config.toml
dataset = "photos of plants and fungi (iNaturalist)"
horizontal_flip = true
nesterov = true
steps = 23200
Rows from block 4 of the text decoder, named by matrix and row number. Each number is 500 + 25 x the weight over its row's rms, rounded and kept within 0 to 999. All counts start at 0. Numbers have three digits each. After the name is the row's rms in percent of the matrix's.
# k: cross-attention key (decoder.blocks.4.cross_attn.k.weight, 96x128), inputs 0-127
k.0 102:520495547513478519498500491502488538465468461536513498477502477500519516491509534505560496476491511504509524534505496476529457471501508478535508500483457498535463502541437523471457506505485509534513477527529508529484521489496484486515519496479507528485480500495479485505496487448490551465523559509478488484534525471485500461507498520493556451462481495475492516483461508507494505559528
k.1 091:498534475504503505514476510464454478474484512483497468503533504483489509449533491510493484482510516528500497483489493470494486463514474523500495490469509537458529489456505541477519506505489547499443505489541507570526549487490496496535503508494524516514508434482522481508537510494512472530495526514515480468568525530497506462501486470447494541550513520466486505463509485483489488501512
k.2 097:497520520469494521476493513482484473482532497498499537514493497468499483477461519473512504507495529529463503473508488484482528555491497496490446502485478499523518524516530510466483517544528516495489479490523493547470516537525500489475474441512510528520543525525498497527524527515514550499543450528481478500499500499499538541479485465468508478458503471516490421520458474477516525529516
k.3 105:479527514563528495490538484511561476475495505524505486499531513517533512461524496506521503499502441476470507498537532505515490521481510477444479484550496499464530497538499493449474507489493525460505528496505493520521493505529530493504463511524494520474472501511492575472486520512482509510512487525447529470461504490464491487480495432518482472508478503484543482490511503513517519531481
k.4 106:510504504548502474485492503480515494520508493485491489514482456530476456507447470485492512499491509470551475497513490559516488505561519496501522491537492548521510505560484461463477463488517502525494537492496506501504450471489552502494484522550494457459488501481517489520486504500508482482457481529529487514497513491538528474498516504457481529461518511490496528470488465565503497512526
k.5 100:486506489528487513490487495465454483538525466511519514529495479566513460524518447536447477500496492512508502535494539514471487502517452512496523509470561504501476500508505528539506521497488492499509515526536548516468463498503545448445493489487486526468480495503457500513489505493477509505484512516528477450486474478518485516496455467486494524542455505500507500506541499471508529495523
k.6 101:504514545530533464492499515501497502478535474507479488514487481492543506499505542493476555502562495429494540518527520460495518492520510514510548495479486488516524540467477519511464505447477555493481511523475454510483532511452529461520494467496535482474492493457500473484492495542529506483510501499488496526471519483488518483524513503483476485477480487497546518498473538505453487504503
k.7 094:468493524523526505493529476476522498545494467490506500520441479517481498491540511483508500496501477520528536479489479491486536463508499470464498471491537450534513520494477506487551484535568471490533546475478434513533460549510498491510519536482475492547510530505515534501473523463505511480516475518464514498507498498536487497515505480516494516480482495467468487463550478507495512520505
k.8 093:526472522504523484535529523502483538481511527532518496503498480522505528495520512508500511548500554492498476491530463511498527472458487526427516453483514441497506444524499476484511478528471504529455500536475476523495522495489527465495538460535541504463485464472504487486506509440485475494503519513503495495487510510521488496529528528470493514460525482504473497539525476502505550483492
k.9 108:539500516492482477505467487467509537533510583490542502504477501471470496526513497489512491517500516487475428484522497492525505471492500519484506475504481519513542497508468508494481538450482526494499519487498562482556512493498515528527504496465441546459470478533478492498467496548513481506463477521508513462507511493517546469501511509486514484529460490514495503518534471530476519494508
k.10 108:549506516511524483465509509524501526498535482503511478454484524510468505494469427560502505523523529493525481501523512499461454491505479447530488474489531471483494530513482497513471511531546525472464479447497455491507503544521458503470530514503454478502493516512473481502530498511490516493516469540478483506500494486491527504532518528495505517515494465502446523529470505501449523498478
k.11 097:478518526512453541456512488515455481486550492475516531551487516520486506506461476514482506518482471542505483495492495473446500482506490513513517472483511472529456526478475527474492533531518470472519478499502508552456551482522529483498450520471521506478469531505555507473512512497501457498520478473503532532518508488481489477466486524514508501478508502527493447519449474515503494492513
k.12 104:521506461515490443496463509497519483521509517477450496518496515490534456517500514464497460544534505527477488511478474498480532484494509526497461500496496490522497519455512492506492500498500497475453490479503465527548535505480503498507510540516506490480498519496531535484527478503546462533514546473495512530475557437488503487533518526507443487497522468473495552499520495503557499523521
k.13 107:538477520518501533482495536529508521525479531490544532512497475497515560525482516474461486518496530433464495488477512476509523497530533514503528512505481483463497522450495488518500487480508520473483510503489522508448522455466535469498490505542519482491490496484475495491528546504522501461515550526498504514458509534535467540481505489453490466481487444512499505472508510510516454508506
k.14 095:512505483541487524489477506494499485534502550473549515510480487423509496485481541496506504473520502500490495570450505496537477455501474462487462522466525518492497451493498466522460544490533498489483557538509489512485490467526539491533471522539503473463532494525498490512479479502472528500504517479525483492503488471516507484467513507510513544466502509491523520508534512506488471529480
k.15 090:498454478516503517509467497471476522518499456493516510505498470500521505465485479510518506480494487490458472535488537507501477507431499489464539512498525517507487462479444472519533500555483485470497499500502451529492512492511470482552502557534501498513508474488494508526519499497535497475516493469495533459527531495542498514487495502523545473473491548484505558482499514439491492534527
k.16 100:464517470511490457499511512536544517483476480532505498490506475515482495506490530477514556505486492492526497458483515501487458541512499511510502493520484530498548512491485500465503534507501516539518506485436496455519500494478513500505490504504531475525493488519509516464482496437505497438457482517507459530495472508510492488522518523514531504526494505443497482524524513500586511560463
k.17 099:512520542581521540485507474462490464513544512478528508492466528516457515487471496480475456499493495494502504478516482517532531526478505544512518490469490501486504530520500488514523524544510487483487519505455516511513512482517522510478526516482507508506494546504456463492522489502552481515511483482512527505472524475491485438468482469497536480460502511518469539449466499452495499501461
k.18 104:534497467509470509477448509491488478440462473552478486499494536531472518479474508519503501529514502493517499506533457507543480484506496510509526533487534466564485507517493488474493492517507499487519510489498481531556541446482535435485527499463491512482509489506484527483511488509489480499471485459499491510481458483526489460454508498530494522496502505581505506520497506517512529488486
k.19 090:545502462475525511486479470491490540514471530490460486537504493485561532491518515504502528520453448527476522511506500477528522496522482456501455503507524481502467530495496470455467500518485481504465517486489520523441505472513546540502517465549519516517485503496477537495517451496494496524462498507546486512504503497491486530479534486460514485489479526520526543538477480506524508486513
k.20 112:475490537494463496492493462493502442504548489513485508494456507518508488508490431496539513510508501535489478477496525499519479531528502521513508515513491515498510493477468491489509536485470520526461493465500519528494498486505479506476519528484496483511494527488534526548531500461499495521513431534516506491559442480510507531447507488553523509462537464545472522515524470505520505500466
k.21 096:496496475531502519486524487468529477448462508508507517533503535490497457530513453494488528477498540534486484569513489521506484516502525539510483508458448486495472512488512485547491441516519473500478518498531448495473539477536542501485520498499476515487477476529486488492474510505505499556504487512472466492499456471473517534481466530516508491499538494507438514509504470519512498488517
k.22 100:516516526442516502511498470491501428525495532476507478529480522516504525543523502519509497457506484462457494546509545516543532466490536478508479485460514474519535520469511542499475507499517486493490489503521506502479483467524499484533529479551492455483435511505495489461473482512480510503488529504496490487538523495555491540473539499516527519518523499494504461534512497477500476475500
k.23 096:499483477502455490483505499503458462532434498503509441514511494498508478504519516507476490490531526508488490513487450521518546556497511468476515492455475495509462493534484494520480468512496519464559517524528466510495503500535509552473580512474493471504512563525514534518515492514493471523515454452501505520495467471486511510468506502521527474515491486486518503513518480499501513505494
k.24 092:513493495542533504484515545471497520497491452538541520479521528495519470515475535490502499508504529493473502541521520521456526530509506539525477499477503463505513508499486498515484484461527527498460447495442505514534528501475511533525501473500483481474512501500489516509480425467547455495503506526511530488510459513500500503500501507509518460480530471426538480472515476489484508528513
k.25 100:502529520531521494525499471509486499512487513489487466509491495515477492480449488530517515476501475467464471537477517517513499493496438509528521470487517530518509493456511449530499544482501466529476505519544494560483504497497489474528512506504497494515490521491491518508548492528518491546450574479504486489530506530519473577477484520518471501484448479492513491537513515477483497512536
k.26 096:464514500481509498531491495496491517533523481471519545476533484509499536506481458487525531448514489496475485523487494512452492522513531503528516517534466460478506544512546501441554519510435503501471536488516494495472496490475501484468538506532516493513486480478540523519517506472493506447521540477493509466503476482485498474489485496533477490519527506526485471482534535525476490508440
k.27 096:506502501517527486484474504526516499493533505477526486487477495479481576544483514450521519539507523465491529548499514495456488526504509506502513542505452488498498448532461483501485522471503503541519505492519493486507459473490513474447461533518482464448488488497550461527518475453486486531522484480496489519486530485482521530495496537506517518480506484496462478490561508519484512501479
k.28 107:488488476466527539499506531489478557491517526452492476538504511509533498533514496474472449507481512490500453488481449472489511506507494492554512503507514530493469493506494497503517524476470456517479527480481523480534495503453503498526527501491486516481545494458474493502506472490473438511493466464541535530496499511490487484488505554509536531514534485505511530504529480446546505511537
k.29 093:513471531466490461515493507506495499481518475509507490476511533408468479509508512522515454526452507498507503489487482500482471554509516496455482519478509440506517484504478553486490497505498503513508481513523490535482575501493484541551503534533491489531514482503447475479484495555522520537488512499480514495540498500522490507491513483498462527481494479487492510492532466455504471522515
k.30 096:476522535503483504512491482472500480479481502531474476508501508504562425511488486523484545541504500549557549491498486482478454493517521474464485494517516483510483482516507501477517491525491484491535508491500521506531488532486503488456489505503516470494517513480515538469497482461485517509499503536508516527523490540462500456466525521428489505525481487467461529528454531520486494539476
k.31 097:449490498485525510469490500524489473520481477536535479496525475475535464449485489521514550516505560530484509502501452498493485478528487498494540495506510534480489496501542519477510493467462508516506477516493531492524489486538535518502484528532499488548517513538470473463501516524521470494444485493472538486515531443479490503485478505527477489517492466514529504467490462513536548465510
k.32 103:510511496510531484512443465479468496500496488465507490507527531498543479520463519489488501529528527455489516510455476518490510508484500550522494491512474520509470555505475487537475533521456515541561526487486460476475454498509508462523511469495531482490458502523463490509518520506493520483499550509486488490466521539498528484501500484464451516464521510508525479515493441507530511497477
k.33 100:546491512511482528544509494494480488515492490510491479530476475453498459466497518514474518515537493525498451538477488477490493487500510498507557457447496511534480498513483509499516521523472497482476488468557523529483532507525460512499432512488530469554485493502489492502506476502461503492512472530501521492460499540480493554471494570516503486537518499511504523474475521516532521480487
k.34 097:498498519454532475459498509460499528508472474535492504525522473518486525513487507469506514519551423507512493519489477488474490528507528536507534484521531496518470484501532513498532468502523517511518463484448514460448540536495483530478466517500503536491461459529528520496495535535509523521501501525484496485477470510487494450499519472513499546521500512497515531480482530492526448478504
k.35 097:506523509526496509520470501483530472473535473475513471493483482478466487497515480476508523473492478530474502504526520476465538500440492473500511446513512503505479495494532486506537535526487552472516493508512537531468503481524491479502511503503470508531521512510516447537512519477476524479519528524467507549510491467523521485519474512578545500442481534478475499452515500468486507507468
k.36 100:515490545467531532511494472557548533484528467517481514530516499487513543493496440484462524492531477516496440493503457515492504484541523473498470498505512528493491542537484484469464536499516504497508444495511485498479509473509510471531510529469523483494497473549528500517510493516480467485465477512451488459532509498520485533530502472486515513536472515471490483497452493496476521484485
k.37 106:453493508519518494511492489488477445496503506540469516447502489514496490520501527482493473503523441486465539426497506513477477471534515500471524501487472514480455496489520502535494488473530469480509517504475456505517496488515515574480499546468498494501502515516498488496539480500490508532517520521486512496475491532544531489550514475514483504499546470502491545513463488547463511498539
k.38 102:498467502496459497479487506504476511464516540481526476517528479552525480533459455534483518482478435493492540497509544477520501540527497531512532518503510535517536488478466497514473447495467500524480502512451538548469501468479485523539499460524543521495527505499500493508491500519539506499526496505484533468489513465521500520490483474521439516524514500491484512471499492511479489453508
k.39 092:495469540475512506479477478499496499535521555531444494478500470509485447522520504473544518473500490529520463502471503497488505501529466525521494495530459461525470449489493529497488561488521478510517481479489505527492512510485516519456522485511531513461515504494513524475513506546485517495491514507518495550466511510518514506478520469515492524459485555523459524448513521514449489536495
k.40 110:494465474491504500517496509520491519509530521478491501485509518513541420477469542482547465518532499480486481559468494525510515520471538524523487460509474486510536509534490529510466452527475457523521506513480495506504510470463492519490512507473531531456464470522463509541497510509494480517479528499484459470523495480511486522496445514520513468518512479520518513514534496482475527524454
k.41 108:482501497496476483524526541525480498500503567479509522476486542465512446454535513483494468522510508506514517497527488462516485500534503512529497508529492516522566506500468511500487532482478522522526480509504460505470512488464558511542522526507468496458512489471471521489463462476531488512520513466542511459523474509501481545466467487524484518463488538499510459512482465511492513483491
k.42 095:499524520499515497496535505526518507477533480473465461477502486488476523463558475501466490514511520458510496504495535492486504478461507479503445463506476453504486511443492484511537539500518504452494522529503477457469527538492478502469475521483529524515498508525481533554535502545510537525480510464475496516456451508508498481491491479520537495505515476508508539468518486521502528529534
k.43 110:465514498502492490465527496520587524483532503469509504521446467512481471484512531474526445532487520507523491541520534505500456518525499479539469494496513533512487505547492504471482513512492439455539516488549521553459475487486481509477495487513501513513500464515551549491498517521471491475528497509473512493511485489517493494470493467449511500473485518497493490474499511511500488476493
k.44 099:490520513500570527484475492489481552494530503521490532527470478500457527515512538515509485533487511472519483519495510538454538504483485498480462519462503545466556490557527484492482485501482521473472530527473519499461537534483482485500481483508471501495493463457498480505511460489484522502526530488493455540499461523497474495503530520500495494491471475477489514549518463511515533471487
k.45 102:489486529513470498500451478500534524451469484455458520516565481475506481504458510497504529540493498531484489482520467487488540466525484495495485508507492510501529506507500549486499483479518510506512550482483498500502463453491478503484526537500543525511517479516464507519498490531499488511486507553530467468511452514488522538488534480512491475528545465483536466469544494509468485531467
k.46 088:489484503520499516512484476493495519527518486482548476508483534495517473514491501508466491513496461508500540528473551499508497491506514459500478517554537453495506494510504546450512480454506480526551473475493489474524516536520501477510527521493495495533520444500500493423458485530520507515480471453516508472516476460504511457485482524495517486510497477531510494492477551484497533554485
k.47 094:528514511484530508455478468528509549544463481520493481503463498535501513482482504491481530527499490491478510505516489512533487525485452497460516532488499526529534486502489530513465489485489516484452474490468508473563543536499480525508497473535490505510483458489462506502454483538482483513528491488477471491492486467470503532529490498488458481492562513469499499495544536534508470450481
k.48 099:455468477502496503518515475529581467512529537459506500491484488559516528489512516480518498477501470503488505508493514523539500496472520490498462504504497526530545442439475503492509518516520481496499501521481502510500490498479533485497520485484500521448491557501493485504493503519447478499506510507446547488505500497498504502475477479573499501484457554493481512506523485459507509545493
k.49 103:501521486498544446479482476489499495473514510546489494510493506496498480493499497466535523469535499498488479501464532454531503532475520509521517453485535505525473502493495483538496517542499466515524508501490511524492489485511486488483474542521492471473477486556485534472529502520475512546490472477496517480507528447503512492546531502497498487527455558473462511455478529431521515532494
k.50 099:517484536484500493462499513475497502490527491474475529541475508469459503478483491511513530535526479504488547475523450523477530508526483521500515472507507486493522517548527467496483441459491556549512512505474477501485500479515487489494510512538529479482549467508467477506528482524521532527482489477479471467480501468471485521474495533513493517487524493520447576494502492484491499451500
k.51 097:500513524489505546471472496438473471527497520536522518467498511477539479506508471507483487537480477489479478453482472497498516521488489525527529505509526536489527505524519489499518531480487480492501466494453520467465467498500557511541469481474494451488494501494495504493487491563503502487490559480520506513481541482513460512529502506521465513501502487521567547514503472445509511514477
k.52 103:508510503517494509533482469472506527480526488477481503537490478491458460447471481520530480497500510508465454509482498480535521483496487480497485486547488536473520527497525548534524491507524508494506490434526493525541497551468452471494520539488477519506514513497496531494482516501516485523498535515479521500473491507469534472444519491573508498538495511526493491453494499533475536531488
k.53 110:508491438530452513513453484496489485498495499541492514502502542513510539497495454499496551442530517522502514441481512481492509508522509488495485514503498460550512468473492491482488463485489545509497490537499475500507502499510435551494528513497483542502500494506496504527445531501524489490488494475512494469513532441468508510498491504528460504518494534539486475543529508552515518517496
k.54 105:521510518469504476547468515545501484470469495498502497497522472458539501501532507519542534527508505494501501527488522501507454497473522503498488507520508534550500478483492491531515529473491477459498518482537509454495517519476521477517473482469515461482518517523480499489497505515473524553450475502490478502495496470504498472489494498503567478499497504445451495441539481478520508565462
k.55 103:526502505523537485512477544488543473513495540537538515494456539507471483524489528504490511516493489501461527494510499495526552538496488520482489489566509503489530520476500514534442520462474521490483489511482508437477507493454533524471488443525499500464522483488445534491469482517497451472524539491542491496501490529521504484492495480506493479497500482482504455459492495484513472502506
k.56 094:493481497490517482474462486535487535469523513475548482485471480479548500539536527508501483521522545494488487465464513512486556517502504492485505498548479464478512487499456513495501521450500494500507483477487446520470504543484469543491486501470513504516474549554523479519566500498499491538518486463509500510437531506518513505487490520479494487530450491522483516462502486478489493512504
k.57 098:544490516503516440506513508539475510502550482482512497535487490506528495554513467511464493507515506480514467483487498526460472494541485463474455546462508533523524496455509512553481519483489503457475525490500510486477508470471546503467530537536475471472493505503528508525500513468548510505495494503523479494554487489498514547555493505495481485516496484464526477511469528485473500485496
k.58 108:474535511505447513534493480476480452536486493419517494482501500506500468465511509480489520525501493481455515485464455551499486508544513464500536540504518506579470510498488475489509517488501496536514475506527520461522499502477545469538520516508502539465447522502500525518515487495483535512494474483493502491470479498509485482512577488521502487477503506483490514495500514476516517516491
k.59 109:537495487530493457476529518505522511499528485502491524503528519429513493458478535483511513502516495488481512518467472526490521468513503512482523459491532506493519513509507478498526463537525489526483553521493546496461526466485557542484490507496557504506502511490491496530487497534514484467496514492495471519518492463485469492516490485466525535525496436528535460451503497486545490501451
k.60 109:522528510524468520477489545489483504474510524469477489544494528467500503480480476514509492493481510520516478526486499479466511496508484472540511517493500464479515464484481498498518496491465501521542492503514530528462493558472489481513517459510483486485482480515502524471485485475450486421563494539497535496561500516523491464543525534548507527461487498461497514511532507503478473508465
k.61 098:489490499478479450506517489468463487482550525527508522477519493523544461483515509533528494473495460500474504506508500511500492482452565527526492500510493494517529482517505481548487527491500443491483513476534525536508490486496438529537504485556501505542488513526481544519458500480540503474512524491509442481505494507552478524492532505489510472528516491479510484524489496466482487493454
k.62 099:523485520460507472550505530515470500481445501506522493499483477507487494485475471470502470477507484521461505539563517531523553481470505513531492488517480474476549532476474497532497520518507544460461447491488481505467500511483527490448500489492503526514493478487560489507554473467521478499485514509497491520508504529503478480514491511477492526472512524484518469534539531494477543520525
k.63 086:456469526505470467498478482483484515467464501492505497453502508492487469485510471463496470503524504473505509505511496463488479499488475484521529551518514520484468471473443466527514529534527485509503473495508488504510507505494511459540535487503518493544505481549508507558519475524518496492502484531500509487557518539580500473507491540489548495506474476481541489545488531517523485525482
k.64 111:542513483492478513465465489484503513510487497483480501508488418515515484476522492478474484487484496506520506479482524465504467492492506489520499483488483505520460518473503500535498491477489472502479511503533460465503514502449480480464518494513504518497519518473496503521493560534516542475525524522518472505435571503527481528560486507486493501524536536533516516463507558513541468535504
k.65 099:516511502471508509485526463505502512488499498479499525498497534491447456562500554501484491486480511493495500511475481499495486550493519491535478503491490509468546517545492479502482467510505500514515540497481525508484478504546511500546506479512493510514444508517552431539477488514531455514579476515522479509447513504499451479516485495525476504477476517477501482480488485500514531539485
k.66 098:511541537452485519548499540503477542505482483508519516470511504519473476525469512471525538516538529486536500502544496498535505523475469535512516474477499504505497479504450546498496481524484537514515494492523483525477522514450520467533490494525509506507472487480509478503486483474508515483473494506517415474511510528513497482518522506504481474478553478519515529486495541470473432483477
k.67 108:496504474496496484450507549504503495430472516503494578507563470491461511475498522474522442570508477497527510497466488517498542454507528511502470522500499496499516510530486513500501491486506506505510499540521530492482440512436523467486486512524516472471531495516508530482481485479516541512498521532472509489513481515513494510524515510494482486529472513500529483446521498499480498512490
k.68 095:501526492514502520501491497522483478532514489533489538495521470545485495513494509531494511508475438515485512506479503478478516516509537510490518493447500509552509517451433497483495523503499483454484482511518470524482501505589470540515473541442490498505485478467515512508541478476473474524515497508500527497479510506514528478529514500525506512462488504519480495474448508549479451493476
k.69 098:496457487459493506516544466498502567478473492516488509499508518471501449545462478463491538514490502481490485539496525466475509501528513496540527456537481476522501485517514524497503517517481467510523484454534526532528557514494533503463458498458542500499497497482523496515495495490464544485451446481488507501476462496521493500508499473538472495496536503489464485514519509473513522518499
k.70 097:503518480477493508502502531441479488524533485543498519539478514496460471476499486504505476533477528472506512477461514496519485509493561531516490455440516507479513512484475469513479543450534496521482515516544514446512448541516505527509523478518500517494526507512530485491511461508496503493478463480567462495516501494462485493499525461490535507487495504525546524505498492490527489509540
k.71 097:494489508484525449511479523502481531489520545506505504542480485478519507512491555475516535489519497477525516553489507466501495499487498479475509488498518536527480484470461554540464440488503534512474465536493446487505536499520510524504481454511481516487506455509498471502464495543493494523480482495468510492520489478494473471534498499507480530516450555506544530499493482492496494445524
k.72 087:477495520471501519518458480511474532497528479531502500484490557464517495522484476519516472507536514491489497493512472492503495497534486496526542510510473522487526484479453472458472484507474469501483533486466477555535518474500480467487539499458503486464512532534483471488521500522502525532544502563463480511507495497452528480457522502505520507495532514509484494503480449526553533491541
k.73 094:500503415511470510509495505470509464510487493471515475511490518496477495511514502507514525538549570479476458496493508491463531520517486523486516460525482493481474486482564516539480543522503485519475503494509483533494475534505478490475496461494507483477509541504497522507550498529494523460494474458510473532476494448505525513471508454541511539525468489529506498476516517491520512471505
k.74 100:543509540478511513497530492482531503515497537486481439514484560484500469473534536516530482485469497500487550515478485489474470487506461500484513477491510521536493506489484508552534516513514465481492516525527541470468517436489503479481470504548497514481503516518504507471455483537503463475533497505545460525512457493492531515488496474480481512487523482492473518468509541458496520483521
k.75 103:519469510544536517495482541487510507507535466491513506509499467513527508508522488480481461523482515499487537492509513494417499512555467487467508485490511533480491508516562496516511484514555488501500513499469501462501489526507466483487516442519467461478502522503477513505483491537475487547460496463500499540462495495494480491552526525514502520477484489560470477489514470539497468517505
k.76 118:446549519454477492537492485479521528532498479511485518507541515514467539497491455486514542464518485503456522488502499533469462548542445497543522467478509490504450528562508486505490527513501474497481490522498511498488490521475456509474529474484507482477515494492493531473513512474485530534507476502494476510525517480516536493481481498508555505506496504492457494502531460498509547474496
k.77 096:461508437520458502529543486506514488548491477507529475534495490500490492567484493490503481489500474518497505502517520491425508530481477487528511473503498474453497495463507481503494505500559485494500510498526522511500499512495495479474458521537514540506503552506551504476531514533489499436532532494513475493488489467497512471479492478522520477528512507467499539516533509482490453545515
k.78 089:512504444490522502515511477512487494540502487533470513532485566432520503494493496485561470458517518524457523516489532533470505518521458484520503510483536477500480500452470496453507525497464504504513520493508494463501493493515471533478500493501511480468507480483499495514489504515481495527442502507496506517513511517486503508519544494512530487502476501550593503473484505527465493481462
k.79 114:483494473507507503498481482450518515450544513504485525503494511495498516524462506466436501458485535515509462501488513498475469487467513466476513521447488508565450529487535530493512545491503498468483524510525513476521501516472483501463512503458480513517560493496518489520511505542485538482536476499469501526521502464509538523471514489542480507516497478492513512496508463500560499530479
k.80 098:525500481509499508544542490529473528483500505479489524502506507495489499519550506457513498476536487495503530532498485445525506533523431533527461517517537477522457536502522503520486506468524508518473499466508510470499484459474485478519539485481533549452490526487493475501485513470479477517463512505464503524479509490451501530500495494489519444508539496485490531478503559530525473477500
k.81 105:505475515513565544501525483540534494482494515537496485506481447505486513460470476474495462478488477493491496487485466518487543512509517523493507497499511478502472505497509468521462512487493514511466487507555500518523496550502493430522507501524470438452458507489515497438550525522488526496507486515512513469469491543519519518495493498523517509493475459500541500531498527541514466485503
k.82 096:495486536514486539511482529502481512517524475530514546502530502476545467521520462490506509475519533480515463497486465531494507515525529497514492476505504452538477480469534520479512511494489507480531501487479496497503449460535515437510456480479517492501524497536474500521482500530453524473541493568518523470470546469534500482494520472488520522456472464515490511509504473522487502533492
k.83 096:496498543459469514527517470550511497546533492477518514488493525497517481543481476496505488530478492547509528512510509476466545529493539508499510500482523453506516498484492527504511514532494503518529450573500486509528527489480488500505478534499529524483501452512532483454507505492479505507511472510495493504461487467450506474532441522511463521484490494508467464504475492515460510517439
k.84 115:470522498497475513512503490497487490546478493527511483536493496466483489480536475445493520529523524480523488515506422508447521505477521503536496493475466500444502529537500514527477485477520481479534495500521477522508513490525494511481499499488481525524476459510484525474512475553527508495489492465537509551517507493466527449495503455545472486463519508487543509488512541549534507496489
k.85 102:522472533496551510490510473504502528520470459512516476535472486496538466500462544497483509503523492476490520506511478454520506471469487506486480487451480494461521525519500519500516468512464537485483527509522544460484517512448493510547493504505542497507506508465481492473503480473524494503500516526498473455550515498525513462508513515511536499532507479437518566487508517498547474465508
k.86 099:480466544515476465465508527508530504524544490504502483510494518461516510506526509514538498535494473457494454480504492445498524529482478483538485506481495447529484489542498479513445536458493489491533542507529507501456477490482515513485524470553525506492532467511447473491483504478456509470505472488528513521508524498513499494508498468514543491483546531518528517490460484511488518532494
k.87 100:516534520476495532483516460500518507452500532505523494509511504517495536523495448487461481515481512516485519488499470490537500543467480494492510555513492523498540521477551478458509492507452496514478482527534538523491463501496450513502491493520489497535448519488556480525507513459485539485511477524511497510545465461503525459542492527502476523469512447500471506514519490478516471487496
k.88 100:533496436500503534514529515492506520480504473492505487549530503478527469490504504495481494486520523456487517495484465496513510482469485534518492500455501496484480487487514478559471468490466526508539563475516458455525457501464561498525482522512530502517488507503502501489442506511496531503510486501508463504485529497518497470514471475464525529517521556512511449529551493513503480488478
k.89 098:530479489478517519476495508458533525513479433489473545503468496507500513504481471482549527489485484498500479518544494480485509508523485488517514501500522510545511509492488495491479512489519474520497480460515488529514525523534478473507512506473499520491544506529514547539477535507511509493493522463459526500481498544485449529451518484497470538446542492522485473539497478556495529450537
k.90 093:494540446492492477490527517568544530517476512519500489530438454521530456511466528490503515495513486494500506498485505486513525510439482525530484489491512490474528516481486467517511494482520492496481478496480562485478494497485546461546486497505481521473541498546473564490516502494506508522510510533491503532464518443503491484513497486502514531525467458516496543484498486500506486478483
k.91 105:461497479450482502544507500573511515517508472500509505497511503520520483459501535481469491531493488502495471502493477481480443522491502508467505489499501493505501571519488495510496462521490533486515483538484499463533497519476502494509494540547518459502520440454481484523502493501507452455552505489488484473527529522498562487501540524515476474487478507497515534523490474488509530531528
k.92 093:462466487486469525484464529577529453533496488527517500496485516456452534457506515533521531497503530505510470522518509491479485492477481526507521487517545483485490504433498504525508502499533486503475494463482520482488470495467486538514491483520491537428501499488461484507492493537522509499496485483493510491514510511501494497501542469478467528559524509484558519466482497513513512495463
k.93 091:476479460512503518519506515467464525482492503516497496524472479492497467483531568529497469518471492488497509513517518424487466499511521491510495512460495483473535487489503516566562482543478530476495510501499492521527533491506482521546484474504499513547453496513467496523527507478521511502514540505497529475510510485474463537449493517511521459496538462481528481511503492492502449490527
k.94 100:486466456492505499471509518512465499509499531481504514497500488491517507494474489532524514487477517458499493494498529526525498469494464517496465511500451453519560523456504486514503464538500524540516496528512541424521520531513516507481478507501563448496495544506470491490483461522479493471533525493491499499477515521454505483545549506475500487501541501515526484457498445500511496487502
k.95 093:464475494468479524527477468491487493520492509482498479502517511499494511488424511533500510500480483525522496483497471495514501520562525523526517512499515536521533515495480527491481514475547517503493544455456485498491447544512518527501455477443513511517537492509560513480481501527481512490459482485503493465497508526477532462517541467520499494488519477474483464489493440518535510482474